python train.py --model="CTC audio transcriber" --dataset="read English sentences (LibriTTS-R)" --train_examples=15625 --noise_aug=0.01 --time_shift_ms=50 --n_mels=64 --hop_length=160 --input="log_mel" --spec_augment=true --win_length=400 --tokenizer="char" --vocab_size=32 --arch="conformer" --norm="layernorm" --activation="squared_relu" --mlp_ratio=4 --head_dim=48 --fused_qkv=false --qk_norm=true --inner_norm=false --subsampling=2 --layers=8 --width=256 --positions="learned" --kernel_size=15 --init="small_normal" --residual_init="zero_last" --optimizer="adam_atan2" --lr=0.0014 --beta1=0.9 --beta2=0.999 --steps=4600 --batch_size=64 --epochs=18.8 --lr_schedule="cosine" --final_lr_fraction=0.1 --warmup_steps=130 --weight_decay=0.2
Rows from block 2, named by matrix and row number. Rows with one number belong to one neuron. Each number is 500 + 40 x the weight over its row's rms, rounded and kept within 0 to 999. All counts start at 0. Numbers have three digits each. After the name is the row's rms in percent of the matrix's.
# fc1: second MLP up (model.blocks.2.mlp.fc1.weight, 1024x256), inputs 0-127
# fc2: second MLP down (model.blocks.2.mlp.fc2.weight, 256x1024, transposed), outputs 0-127
fc1.318 101:480402487590572492467491563534500527482455474475526500453429504519537524508545546542513465425448480488449464519500497541407507458463542459503524486510537558494401467507486458546616517503520530372540500520534507500514502516479581554481408492452475492491437555492472475547448511515520514568485492542472462528503475545534522496497486541496401480491466474489532523512414538514474468457499
fc1.319 128:467458527532539548501509534510425513560438583503563458510527484463473465494486467470498471596507492525507449550435528557435478547433495485496497449541492493454524397485539512532546467492517446463447461566517487483537536539459485500595459537485505521551501483515510488511507509486508476457524549597545512534533543457516489454414528490510493530561493513478620493482496522542504524498597
fc1.320 115:481486490513443573543461460459538509436542533481502467450450498510496544443539502463480502523428540509401492498537480548465437552444515489454530493511480530523429534483620502504552467560455428459486518489405527468476516526497499508512512436534515501471452540532521392529480550487520588524531476546522509486564488463423453450557462539493460465498499564537540434456510505535527571481471
fc1.321 058:531460542523556534491505465454475541515482495448520493443464438410499551479508559479519484479439566492400495509502512460506499501418576532464548514538455543487444459437443545533480555533520479481553519452484530534483570554540537544440477470516464510494479509542488483488438487546536575515515482579525480460497485467499539504532476513546470545511423509464524507408536510474575560471442
fc1.322 129:502467579498503539551515543416530568527497508444436483478412487476477547496519464518513500547405513506460541433526483606458453519478510491453505494508501523510495442461463503465535469517538430435494501492505436499428552567435472472513464518475607485513536538504533486468463483439570557471551570539537505453491561531461528439516509571472515491490415467465630518466465473477482470458547
fc1.323 091:474469481521474557505488524529522535472539553471478533514513498526491519506544519506551454495516436407484536475567441563450468487441556424577555493544503571509493530542495515487476571546525546473539568543533488594483451518518530521525539444518474526523441420504524429451447506552540469533569525503445546477485471477470462464470477511444512497499485560466490439453510488495465444447518
fc1.324 104:438490548473551516495529481462511454497522414541523507549410529460548526518512506523483445505494519488521389478480496519431479473496513466518445469497453430526508450479494403542522497522402455474534488489497518495545515546465531567493509448470533493569432580532554496464543468525463567450452511542542471395477498526536580503508481533470456452516521521469417468447505506524486489473481
fc1.325 122:549529476525569560489475585493481583515506527518512490538468448483518503430502474482501512544480560437393567427443489499520500500436508563406477566503508509472480484543517561458514473468527521517511604448445492480445566493519488479498480429471487512455499515494479453488482484562489535509522483527598559497445536432515488517584576548556460501524484522506535499448461517542576477488492
fc1.326 139:426563571551488574500549535451502522449469484456550510486463490517505521468522498555541508566472491486473495481516518498459475510480511525455519491588503486478502476534531549527488493506463495468574537528530531490448568517528566594466468421537505493572533458520528469578359518482503486514444412469469593487514545448507495535462481491472440480515521474450483481527495560529524471422483
fc1.327 047:552462520520526531525586392546492554482530533475522473500460533509531496528504537503493490491499556442415478505486431488478392496518481495520482569486497581433466527437523469501480531496496557497492419380512481470458535487553476469480485452542517510533402507489505474516520505474539527469490561458500426475537496464540563453490567577542498518522475505479507488521438486533435607560472
fc1.328 092:455492476503504585555511474479537539506505490495555522506486458529516524480537569449508479556561524478463478474470518529397473517455508549434536468454514555452436498504441490493580517449480467485528461481437506487416485473452451505536507512555610502542500503507543526544483487533555535468529492497478454545578529523469473496513576522551441489486466432515514529486487475516506508507483
fc1.329 111:458400469524531469465489471460407507455517502499560490547520532429519560492505518454525495521497492515520456532492449507470463518452504503540512487504463482450552397511538479537458514479498477466482497526494488422562475507511448499551514546520482539471452509492509483525511401511468503464466502580477500565532540529534490531540461482491508535500500494499584481489464542416505487461544
fc1.330 116:470456434491542475478515502458455486500535440491495485521538490461542536498570516523533426511473449496499515556513503429455463504454522478533513475553439507483443498497489445470489553550487406495547457538534536434502521502467441512527479496536529530506495502521494465492456400536498528467437526469458492540523539444447521495531480465526458512476502588508559469458489524479541501506572
fc1.331 126:462522505504400491466475530553443505484498533470552519506462472547492554489535525554563473460519479509425554494494494444486507502454563442468533518482490521432472408495522484446562502454487517532553558498453555483506469512490578592506453472507565496532488521507580499468502511526588544525511488496583488492500524506423515510574619600477474465526413475475545447433506472512533524478524
fc1.332 056:496497524448537518503515450466480508460527517507520478558530465545490533469512538478565491482412536430507446427536486430521428464466550500553551485548439439526489505438533508441546535595590452432478488476553524466459512532541547513531511509482579547583554485453466536524529454493552530492537524517555501472593500465468562553496521516481488458513482488410442464473452556495542451535540
fc1.333 053:492453495528510480534534561478499538461495552497445473509558520501543453475439484451560464530558524471486460471458437498486516493524566481508511444481473575532484432539462459470490489552502451475544439484499488518498521443430567535465514520529518528446430504569562439497468474447510578518506546538507522513453488434502455485501518552548479538505453482463533478431515458467520517445545
fc1.334 049:498497470518536505441505509502458541519503484416521504498431483443524519428507553576581482510376538396473462505469445528516478456527522519448487446522525548480553508503513480544503539494520516407546518479437512515454578381428547565536469519434491483515499488519492466530433529569528566512525494598515526426533488506480551498491509539492445524524474574411453528492512504420542549419522
fc1.335 129:486421473516539478475499516472486498518498543529527464518515450441565538467503528495530450505515538521465451499494488460572581506513525491509559453468464558462482434481476468444476532506474460550535427507489594497516468455507589482566563541511437497503456505495558488430505420574507531459524467479586468578552512457491496504487441472526463534539494490466508510488463489523533613515502
fc1.336 075:445454494465478481466446491537408517462582593471519503521496495492516526446500496575495499507509529530446458488493414540452452501500517476468494479532472552466508496453543467526524480486559499474557536491509499498452586514395525570498485501510497460545487495489480457507508506584535549480558456552583494397515518543442538510526520556485470522523440491506572400405481509441515495472547
fc1.337 066:482480476489525529520500608410494507532453469498497535513490503481439526489496456479473500527453536509499438481491463546416475374446525459500532452558464483536490432490514566555518480522473439434491491505492478533439513473429519475545464526505551517457477557437539539486441447532478583479557497517520545543530523459520531499527555481520470510489477508486544481483435471508522558516573
fc1.338 104:507499507525538529485519521487437512466470493494470470459506535451479521482519501524520523491449504499512548490535475477623483514487499492478504477524383442478523443398542436454573527507506434471556520438491458441538536433503429434500492510455587489523479514430550519469483498468521517467508459549574548524512449479443543508584517517507425528515473454467558492483482556489485515530480
fc1.339 056:446451429562514514514546507539489446399528525473514460548460457503465505480526512485505523503414492457518474453464429431470490445440528523523571520519462525477469524457493507515530507498430512469537513509524503478480481513569528460488431411541515572591524497533495473475526484473558553488516471521536514464484491523512460471522504560451423566476453519548523483482512563402481504468483
fc1.340 131:478597533592457555489549461531472547436429537555558530533495457510537473415490514437492489511427500471505536446505565489481541524439522491428548428530508513443430482490460509499544524487471473481519472524561482526494560462518569504513508538529533516535547516532529490529554467493528508472447495515465555560517548515535475518512536504493446544500518491485540589476501435519556530471434
fc1.341 066:454566514529514545444464412460531495500530542534557499492499520523519515473493535448541442502480530472416535507519466398545505518556541548539452568521445517494487470452519510460512530533480449513583506480514512537484513486441442516540574520540562526555447520552532522472472474514498631485508518498502531523485521389397471516475538606468477411437488487476528489503546518553518538527518
fc1.342 060:475478479435503554519561494515494473553549435471485525503468536467528472417529523531482506555529560543443481467522476506535497554488531549588510489548478465520481500501489447477554480488528492506528530397546496500426420488469521516467496420547499577557512518486506470482502497516559608426543486449498475395483488397429557502449532603492542471463472555509508484506500499428535485520528
fc1.343 060:447464557440529495427572506387500527513491439435545466494489454417485514542560560507550501528469558487430474515499469515483448477451506538501484499482473499440486517544482503506509474511482441537490507525493488497448476494518428494531482467496484555567523486507563568476443406574536522431588444519533495467508585433469560453489542497561534566541472505514546507431490513503533549474506
fc1.344 106:434520494523601568428497451515505549465528531518448439506484534465536558500545544419549389481441586514480467538442491442480516457474481566482459458543430572477475454464429550500509497537523430516494526479583496504419483479550490514502468505498495549504532502577549524521497422485495512464520451512441498494565529480453476509527538475488521451456530506442478449509510466448498503483565
fc1.345 108:440480441508458475471524537484464541457515506528484459588556519440508551477479521585541491512430517478477410520508512538512505477425549524546503527551432505478460508457592392542461486441502460492486496565501581484524485528450469511498562556495522552496481561526469494508514516538512582513532446591555417472484504486448498442440520490522511488521479499414496487546504515501519527490588
fc1.346 147:503522545502525533523516556482429602498494441544452489554525438477570538470456561498504516522385480365463493493440507451526515417463556496431498530618459495478539451561493482558480480506498468516531525546509514452531565455387512500516501433524532495475523483545551389507446519492500541479458450537480468519510495460489508530495439468466531488505463495440517559513511412495508562540486
fc1.347 076:508528504520430452495528509474517457503429501559630538504485511467524555504564499493521508399498487497480427471515472505486503451512546519543520471430448548451514367459528522479606546510520547489566508560529527460527428536580599506546447418558537484532472544512527472367513441513512481493507517556562492507547498480487524504487526531471488527517475501502515462448484486455487553430516
fc1.348 053:490518465476556506472493502428465460474529485480511486526483432478517481484493521489521457522490474417465520429511481503453477473421545418498472468518443509486425469509547500528473468522483511508519526560444543459504549556488443512462488511502480477413424544503620494499481460495554528455458526453467537509593581503452483498542549544514512509469451506395509440465561518405550530413500
fc1.349 142:497559564548559534484547541461478586446467555476498520513538424508507490394487496561518522499418483521484476469495490455486483470474551553508502496500546460498468471516413521528578540483574450498504514491558551438431602479533542473522470502493459542457509537449439486560463465521503517482522460464542585512482539512556506481573508484462464533552491451486490476492467446467467576528464
fc1.350 061:455448509517551563472498521396498520465525521544562483485485462526505550455496543389518437556467520480449452464496524503491480446486574500504486507576479527463514474511463472468495461520489450485547535494464486478460538483452485483562484507522484501572467572477515529514462462555533541501462491493479478521505493525462569412448499546527484490527379557474568518513502522502516508469430
fc1.351 104:445512551490486568402522469438499555423514490534485538543437453475531577454549564453568424521446585414408578490539475438486449466456584517455552519558424499450493525497494506559513483512537516507531473494476542540487469530462507539478512499498468525559528469501545469441499497534515546580534495501497515509465540458486537456522532570490515472486411574452511443492530462526529466475559
fc1.352 074:468488496531577517468518513501527557545498508509525571506487478454545513460531515458519486521466502460404525461487468517515452439463539547452507483448490529497481512487512483540554436476475461428500507523500470505432507543442486485520385466530495584494441556567464448560442520553586537535515506545485462504499575477522473463461527512523502503451462487533536535407466502535557542456514
fc1.353 059:447474490501461467421488538455513513445473540478524465541504539524515518531500570501500450514487531476399484493534445417450517427495568492447551468497547487492446493481499476495567545507481451488604491440518546478488551497535442453458490452561538563557501563532584533525479470495541624512463523390525451481499518492479521509524515579563479454523516523466499474453540419505441516521495
fc1.354 091:504499443535565517514414546504491560492457553543547529545437472466521528454490495524492501434421509523470519365482494516494508557472576489530471474496498513507466490514516503550490527516479419463507488528489527564471534544482538500499462506523497470560433586524530526494448505602541525462498448559520543540538529446450482508520553490495471545519494479525502514473381445483509489415497
fc1.355 106:497461487611502515545493570488507520505560555552554460550506516475537507505530490552543442487495496481487516528483465519448489501451500479444539490518397519475407550472480501506575478473510486479499457506540494532513484488404467447552543543568542504531456440532505428555475469452546537540493581529496507495482525439508517467478441474530528566478487499521607519463440487489478508494598
fc1.356 125:441519545589543508440507513437434483452480494461528508589530483452489482509544501564521445530449570469507471513519489565436507477429499561502459454518463486465445460530481560554454518490550469458481591485511456539460492542496493526532497493453510460537482566561510533518452458515420519525536511572528547489494472496519534542501519478517547463511501551464514437502515513436472507490498
fc1.357 060:423506388467519524503558452435386513441509435554534491500509468524530555570550570476530528452451515417496425535496557482451405500529581518566533461485543531520518526442461514502534483510489492471528509463451555420506533493528481563486489525487529521552496581515483451450504492577484588515463476531530480520516489500413535421496484539554475511522431463470439521427471526542470517526489
fc1.358 077:498541373518464532515552489410487471512494512492447524574501510387528497472475509462460468447451524421481484531474484524463485474490501462428539550528468463506512532470509491519507452507502577551481554535539478587374479488475481532582501447516539490481502569581547485487512496484524547516499451594502548448473573519488468449553539536532479484486480541512524526548464572496481516504539
fc1.359 113:499496504529543530466482484490447499476524509473604483490470449488524547523531532508544433423458571475492548425473508527492511478492525527370534497531484553491482464546483570511457492498439517530516436574430489524488514540474502487485463440498444512497452558579501408525524475522544562552485512574588488510502482558513534555489513539574440500469484526487556472505490479490500521526511
fc1.360 158:479518489523524556523547480436407549460510430507493455488508468482562593487549542491502477473424528520481505481510453513499521456480524467451530476488494541473494467455496553471470519485437536510544453451568575438411534454488527553519469467526491562452505478516525416512480434495478519492486468497490539501530546564502497501552498506494482498528523474430531463498434576514540551417521
fc1.361 116:456531504510557552479554540493402524498518455508452434459481499435583536495528536509515504494436504502518507487498514520522488484498508507537538463541393471436530426430453478509607498459508489474560516501523507471512554516520458509502488519493537514507458482481524492516476517518569542538524472525590536473467497487447493507559519508570490512574494431497563472449456502464511506491497
fc1.362 050:503413494486500521552522489532475543472486480491530474510506455491573455446498539529512493484454521492467489465578528535436562486548578490509549492517424556448478437572458536565545596532449482534554503504483586514493475472478524456464479508460489572428451484514507560513470404503556571494545507535546485470477556501516485464541478498518519418492536502526496512443482578533515563494475
fc1.363 101:477455522487515529538519532462438586459512451527506506486494547426526474514467544483462485514500530409484541466543412481462510563545496528443549490504418554489493509486515445431470469510463507515509480391498481474476470490472481521530476430527475539530426515502543413503496445506530569522558558564579507476508495503485538482568491542558546557566477490473553485470511468382483497461491
fc1.364 066:492492494485483489478649505509486528436489472479461564520501542497574516401500579494522506496458585479416400538586493476479526466520560544492604427513521453520450425484454451558520477529498526473537505516534479531529518526459533490556475555502502501495446501484469509444458514550578516526513456490527448489458455520465496502534499462472526489486468550530500493430464502462438512485529
fc1.365 123:500453592507464573517616484430477486443456505470441504558408451509540505415460576468492501489470503551480416477568497491550453438511557481510496427484458431495504496471469416483564588490434478440546513466496569516532525405517493528459511536483472507499451461428497513491479484490548518453596505487521549524495511516508435466528482476457483494487534473553441504458449535534539545498498
fc1.366 091:438562472567573559472459503568513490491486464559569554546513492457507505470457502556557476466542507456480477480496443468424443518473531533514517409508473515424502475501505534514487518484437516469487543490430508447490474502507544584513532449512500535592496467453523514486446478585485497524540452577530593467480469483535494478535543513459491530508495512603533492447476494501475539465497
fc1.367 079:521487453547459617448502499501503523465535526472502497523417498500509493477465488500486478471475504460447487469444513452462402483532536543505510519528527486512499419514432545519549569527464496481514587477550457516501467504505487546550554528471560522605395529521476457533494510520558556498510444519475484421540513503533474525515484519436502504483508515431544467471497492550501459494511
fc1.368 061:503506515520531474477492454449452440441519513495576523537501516498594475510526501476567480496526577477445549497514465459432476452513543523514516472523503525490480396415483508510497542502534512531523472546499524529459455467540444562465475538514505509465529548533559540529551477493465557447540463425465451480596472483465475458568528538575537488393490512437496504442543508478504550446574
fc2.318 075:494484572508491524473502507531470483512429471506532474473543514490485469521482470467492520543546393503628487545478507494500504505500393425527494515546469410495512476519484516454513506501579552494405499522512466498669514519521494498510510504485503497516508397390466471543561476469480406503481493509366535482507511498595478502454449439380498524534521470478504491508520493462464486500533
fc2.319 119:512482450494537468515451436520522541459509481512552487548503515523461485537481480487502479536495431486542521525507495535509508533520490563533481505457536557495516577532513538567508551555565532462425527457502481529560416482512499476580492496509489477507453526466486518564528415543509412626465470507416463508427468534503481497490443502507467533493505519513501496491511495430465387492484
fc2.320 078:510497604488522468478476443521512495546555518487510497507512523522489502517469475461481502526538501525496499487417508516522499468487392461533480447478561475500532498515478475664536402504510477503444380604438506538465491509552507496393500543485464496465537511547539646431512526511479508504452456488445518471517503555511575506483467435493524437516509424497494508500503495438454541537483
fc2.321 022:499491556493482445508487505535521517508500493476470503544494495542503512528527491577501500463486434516374482515519482527486519511512564540548509504504534556512493534509510508507461551512493529498540518604529553504543460551465507504476483496486497497493472550549459404325432572485497481548505474504625506541434493568545439480496501425423492518519508521501490500502502483505490519464516
fc2.322 157:495516475518574490513504592473484509523496454499513496511521469424490498473539438502506530559469516511487592499465464536529523519502427507486508500557526436502520435561480546520470441432485460522434467569548497574477407524502516471555523475507473478522514410529505554434459493505507515384526447467465582468495511481436508509479562483469512501534504484482504506514511480560473517545415
fc2.323 061:495501481494336509492490484482503461472472515496507509506499486505508522482450487491496474575486443482415487550545525522499498529502494411523505565446556538497492511520506452528490429534484450499501507520539553505437496611475495492517500459497506498525498550494515328462518602491502550498642508515625450449491500474465507491544549533483476487489497561553501514492512483478494441536498
fc2.324 082:497493391508512522536499472529522493496516517499483498530485524517516501407486478497507511453375388536505482517526505543504496540501532481495513483464486593500494522493514506502504522496510536477418403570466484511366492442491506478489557518510492517499506535472449307551518509484515436644460523496531500472480508595426469500525468439469516432492501456515483510490441505597504390534512
fc2.325 137:522512439493552504522487494514520500444498488498502499499521533514459450505495473500501481444507548513576582477526497503490517533512484447507512428496451513503504537499511609536505504516458486500367451550565429515435520395518436472533522529504473499591564540516501559373590383487503540556503550532509543522457473456412439492455485445487496511483488437524502525524514478509500560515475
fc2.326 154:479506504496443523477534451550497560542485457516487481449483453474521557498568508493496513561509392526506550514474505499522525430515489532462480503434477479497499494525477562421477532485532582510580522395544461506537505577443510516509488486490516484505527435426476500543498577467533396526428550484597544497484495540458537509509455463436527482451520441503497485482505525513518440514536
fc2.327 006:519517332484440477503480467521524459522556481479465472473520530518446478517502466468476523514517496516565559510469558520540498526518421523413478529528538468518531538557511547509485470464492460526479472516471461518490524481440480483685528519481474477469519399476485428448520583463492440592463428470524510550542517458562470505487484496501526532496525541446486530521521497598489491603482
fc2.328 062:496490570496499433481521514525485487503497528485487518438507471506514492491450515533510501507572497497437445501516517498497487485498522494551500466544533537499505551511494456442490497468490534500514553579425489514591475563527535514537433480511519506482491444467484598450431642504509553464559473509555489499491510637532384491508533503412502494505500525492502511493485487466505432447528
fc2.329 132:525553564493495497489464484474520550539531555495536478525575475625460488468521509525502495505449541494495562434558474493528539518483447564566528507474561514495550538512496554514473543562495470491450512547517577520428444441462489548514498510501514501546573406524478466567496454516452402572485485480390540472527486475515432524485559502523494510587504486449486446500523451455505533549408
fc2.330 096:515524483509446496521491454497490540485502483502522476421520528527491488532464492527496514478500506501593567500474473502485505559515440616404508506631516505501518498512495490473498470509475436494487528417551452508476475478562472467568505546477504499496447487528517388596463424507512474482513513502471579510443522495547496495491476487566503520536510482494516500515473479453503510513453
fc2.331 133:504502465497450523527483470549523429499546499499505498508502484560488532506538463544500508615518434513491531539493494540501520502478441456486496528496581497520474528521492477393508475445497461516414532501442515512507438467466483500515474499500527507510508371446482445407462678466518414510475558474451464476509479467475483504483549503464500450517492530478506469500488501454474494506557
fc2.332 018:515518442496377492517485500515518527488488472490491485380506526547496488497495482523488509521500366494601533517494511526505505543513520386526496502444553508522502538519480483436476523497493494512487487579510467507504498563514497484510529500484486494500506549479459244486555536498486484626515510497471469463442474541523457495478487447484513457504519520534483524510507497531481433488491
fc2.333 007:526517497468458462523469518517528459530477463478467465566511496490462485549489471503475529525521523520575553524469520518522531511535538506494469516460530478534533524523475514337455553471443519535531601471541478535561491524503477475552499526471460480466520503471471374448508492483456525496472514475465504480420460493560576525477489467498522550497532501500468531527522471470477549501463
fc2.334 008:525524496479470464530473481539526473537456512480488475509528548502468469514486462525471521507516499528535539512479515517529516535525466519496484513456492495521527497521492552557465581491504559524449450527512459545535486464494480476838538528483457470496510513504459429517522429471478483467495534491508507537516491565577448510471476546459538526479527471520478522524527465521463527521453
fc2.335 146:514572411479549417533479489478551453506545576518481511508524516520520493460521515548510491505452459497523534465477497460510538491497530502435541550435496544507495564516520561381459492495433552500513500514467513449470485406471549517538515501511511501480469466488438508382514475449493481529461475465560571461504446422451483544510474424486495526438507504520508544502512504464543468551434
fc2.336 039:497511484508464502520481484504492388504543507499503480483490504493487502508526486512502493502535489521521601531497494553513513535506444499506487514639498485505497477519493468466535451458477474504447455581523485499487506422476488483735500549485467497512510454498515406378486580478511483508495529482586516507471478415398508504480450509559519488459501502437505492502500496612495533526502
fc2.337 034:503461523499588514503520544508506477524475532496481512477483490482468473489484489493490498552501514522450437498496520515493512454512523524446494564567525488505512575521501560504498505503524449491490556358535495493589559513534521503419513497490450505510485573471429458480470610480497506388531482480670554512424504693537527480496463419482493419552510505504489503507502499450488453526515
fc2.338 090:512511676503507506508513472518510481457506520511474513542508541529487445470519489512473495496507503513441543492491496526506516514499497528570478409512594490501517487482484468612503445424491555489407480524490493501441477540480485485398507511495499484512540547483478502611501513499468484547501535444489468487461478538478580528511513477507482407540522483609478477494505475445453443532489
fc2.339 013:513530580503543470508497529526531468536460532502490490489521524522485469512470480508494511503509459545562516511463529528495508507505525513466483498432531464511499447540472488512501500455495503506504521574457476476537493528508496488389533530501481484470519386500475478419468480471491567510498534473542546553455498555518523526471521419469516444483519465515477521508508484542480532518549
fc2.340 159:520490550484549471449502468476539517509584478479448464513486488411516514514491538515526493498517487503603420512536535438504504470519523542621489483482591562493470511462488510418463588507517453506497565481500580553532459596535504492442532502483513507499478508487511545511550479530505403432521480480485388485450474517476514490485559440542545422421497495470468521499537515448474422430513
fc2.341 021:509518552488508498505475548524504542512477486499482496432503476479485495499496477508489512491492416494366561503481514531499516531502471527573479583430493478512517483504480510601498449506543520511547665554527464530506503510524495484494482437494484490493511365475524488464484503509493514445453538499571502473477512436473533504470523480490514546538509496529488518517511503471499400548508
fc2.342 020:504499506501473519511498470504509473481509516490490504449469516491482478530491488514489500464515525504562536500510516523507484507506467495518502512418606481497497486530491537502510556493523477491446504495546440489561465605513480475417541520497487484533491404412505487504495526500520454418504523486666514498423503422492568510513487395445503452512514525509493493497507508606484476513477
fc2.343 027:497528547497446489503476501521512443565492518493502486431533565486493463513511467475493504535528500500468520478462510500508500500496465445525491577489483472503527472510486619453488399481577483508474532478475476480581485491480506485471516529496517494490505425494475462434561583483483483540538523484421510501492492620543526518493516563391509465459506500456497505505507488500486407516493
fc2.344 084:495518502498390449500487527483510447535487446505498474451553529535519501536507480502517499524490466479470524515484519519510522555494480504407488617495507508515529502515506523469460488342539469511545602470441499461509528529523499495539471478509514490499498482474465334511492557509487488480541463493418434521471527530535446485474520524478504527490503500507491540508495509527501491421509
fc2.345 067:502478548491510518498503508495493526479545527517489543453441541524488503481474500492489508485556470513352553460509490490512486497500537574579504453480444488484510495497506475542543469493517546477491493568447468517472509482454499477528520507505517485491489454509505559451501611487515550569518497484705591524447522462457532498506509536472509492496510485565491481492502501549527454532476
fc2.346 175:517556457500434466467507492525486628474479554502498531463533484545512476398427537533524508457429460461488504425521522425546522491501607475449497562457547472491546477503500576520534542515496557555604459537529512518497521404529468527372496487476513516500572456513553444512518450512516570479468529522543528509453497567474403522532437494495499486476490443533496521529511475528542471502477
fc2.347 045:505547374482563467502487460527476441546524486520526512457519512526508516472514483497494479508538521511518536476503499491502516522510483549485492513544481571510530505503489549505465534453496494506466467533489507510460459414481522522472459500491478494493498455471510294562502508543487518529432463482366494494505494513492480520514533482431485467454501445490497510502519502526513515500491
fc2.348 020:514525565483457475520479516509509414545475466485485479430519556533495518537495486519490515546522460515574533566494499519528511513516499566521484533545514481519521518501475516415474475464536527517489449650553486510524449455509499492563523545483498485491525504477509437620528634476464453414463500471326517466528480501504510537518516471485518513495515511499485509512506480431496430499468
fc2.349 193:491506481559481509472518442518521513529481482497471466498608514506508507521514548574530464479474435542548483501526479496516480460483540473516527561496585549483441555536509525438521568442510453497495422543482526512468503462508542521507476537492455522509496434489475478455545442477534432439532465463553440452479475452556505507491494331573484534449490458493487505493411518409491455512480
fc2.350 014:510493436466413469495487464522499447548498492489475495492508539497480468530497463496484514467516488517629542498437542485519515471513479512439479525357541473510533454498487523599485498461538521520494451432505495489568491519478492475497565540481457483472515599402455603487537559475485429504469524456365519493500495499603569528504493453449506529481519456511484512519506505556466498573506
fc2.351 069:514519533507497498520472505522537413511475563493508497440518506427495484483499484517512493481493572500509509480460501488491507561495512489456496502559511504499518592510485472476506369487502558494512435691488454510387483533525494498459454505509489500500492460491508677562528547488509531544545514513481544469464494501525561524477532543496469583364492504467494519511495489507489495487503
fc2.352 042:489508448505450471494483426520496498517486565503495508488504493467488515511492473491503489496543462514577495481486521529517514482499470474503484498450511495506511504509481516503494459471522504506476454553414512496489463561456509496371471515500481501499510489515515462418556610493472554537524485494631461476455472552441644537490543565532501463458502486454489498506514497569482434509496
fc2.353 020:509490483477399483520491424520518480517470451487494487409499533577488502527481480530493514546507402507691482527494499499515506502501500464598489460364557488510512537539476512441498516498555504501494400460553491523515459560485492480491513515481481489479505434472472495485524510493511493519515524494476463475474502568554517521480436510486514484466515482545491542510501496437468407547499
fc2.354 065:488497461467504475490503515511512454505478449489480510644478519523522520503519542500503503464456516491518457546494502462518507432514499582589500505485482467501494471462484586420478539482493516503524542557556492519530526502515495513523506499468490498466507523516467561546503514492502471511467478477553522504467521497487423524498510466463514544480492498428477506509508504387536407543534
fc2.355 081:517474537499538438531476512504511467480485524511536475438510501499505509554514506482501507478502520505504576457536469502481518510498549404491522529505517470504516545520519519462531507548403504497490425486443513456514544390500519478639493528527499493494503431492517475370474474496510528688500504535446491519473442552439522484465566560544507604492496531504518491503493479441477538450497
fc2.356 117:546557491514548529510473472528501512531500530475482526486523485548509507387537538538492492461408487547541506487459506542554527548513419483471502515512570528523541475533480544487469605497518481506430441527495480541483475403579484537570439518484553502494560464573474420532493412478514400544488511474567497490469494473486425538471488372550545463473489437466479524522499504495512489513496
fc2.357 016:503497515492514477498482514526513501496466529485501472391519519566474475513501472501490498508521488514464535505475531547498520510504516460554486500441523526510514540525472579589487419459549555509469507607444487515496504640475495481287498509487481497482515559532495449581582511501479511572524544494470437458454498639508582498497564505476494410535505485518492521523521480611468504508480
fc2.358 048:507484552511477484526502475492496484506453551498509478418492524561500453557486498481492520449504417564693477462513495512491503508498464425509511508448508498488453566522497552510544582436491445489459453585407505440593539501522477484497487537513482486529516527456545573455528484520507489545501545510413581593435514519475530485445490467426491534456500477536508494499487489496463429527485
fc2.359 098:516510568527487531511493646499517507477450523466494454373503420501507526494488505450490525500484367515501506518441511547503526514504494486373509508479540528506491506516490528448515554522473469504524541464486524495516522560515499517493481512499494503454454546544536310597504438511501499520546544508444498519580522584540485507486527504527432483487506481500502478514529510542482589442498
fc2.360 225:513529548487543489509482451521488467504456487528530534453542483595473524484568481474473482543538518532464584530446492506489577493474436489462474456531499477505550509521454554529486469493520601545526512492580417550518415534494471505482459461508523530453575446491540469485486521514490433493471552426373525510505563487497549519484540441454496468499496490543488472526504503557519519490527
fc2.361 097:519484600500429464513470460535517457549486561508502516505525439507477463511526493508494500469509535531382499399463504526512502458501490462492486495499502494510505530508490491537482470488493414507524544616439506465459466607497521494377477496497490494519510507521554501536392573508506570590546531496418410503537450480530524507501573554524480459480495509549483494499501488529490588480491
fc2.362 011:517524474486491491512490482520515444511513456484474470255507511510482491520470482502482510511522453520536522514475526534516515524514442381517484530570522490518506523518482452480497490480528510518502513494498490501492478572513482487610525523489490482480494477480487464489522520487500469424471494490444490467524486466495524509497454490477522518527522497515487516516512484577477540549480
fc2.363 073:517477552493616487516497550503511546483512502494507509428493508533490492491468490518502513506484455538505499482501487517509482530505475611542507463407555527495489509539478537466540521492522562509484395527492462528459468448499473489541513497510500488491526555531488698538552384515504382485466549510555523472480468523470421496505486494571510548557500465570508505496528499559502425521414
fc2.364 024:510522464488441461504478467502523489528475499494503503382521519547495502521475482486485515488519450501609507521481490508515517516514500498512488558468523479511517485514488486514479454474501517517527440589534462511573494628516495485417505488488489490488514527511505532558530545507474422321372504498456459506488493466505490520497486534419512591531513490526490532509511495495491513531484
fc2.365 221:490509515512459467489479445510513468526503511464514450485540469510506496528466499524511534573527378562586523572495490501544531511539501477490507520471524525513508537524444558463467618476493501535509514392531491525548416488469506481563511544497457481482499433415501514492577441519505378483513488540447466489418481500547440562514460433449496559505447481474551528510533517573507464447467
fc2.366 064:496483505487493444456518590511442528540491508499521491408533484505498487487478497506503484468511504536486511477514501475500507504489452438567502430570491511501491533496471503363513596488526505517529481552518580520484536421500507554473530524495480495471508377521498546431467540501482508430518455493526575503546492579501473508530513589440508499577497509426506478496493483446532648514482
fc2.367 035:513520414481540498479492447456525454464528520478469490503477499542522501477535516490514486536446586472441491464492546463494496485503594535475488477513552557503517512508513553540489534499464445502548510481554516514431525484466498516598496487494500504501501535563496514629501498494511572633519487477419527502538487527549412493547512517501518428456503580422487483494555496639556499517518
fc2.368 022:504502510495481440518480514488536540463501479447473478430516502496482482489507499494492490557512524502565483535470548498523502545512477470491490508498599527516497559502477513472477585455473479523501435560524482502502520384529469501385567487480492495474538426461502521601544415478481445571472542477402559496378473492515498507498526354543518441487522485491492536519560487531511502484497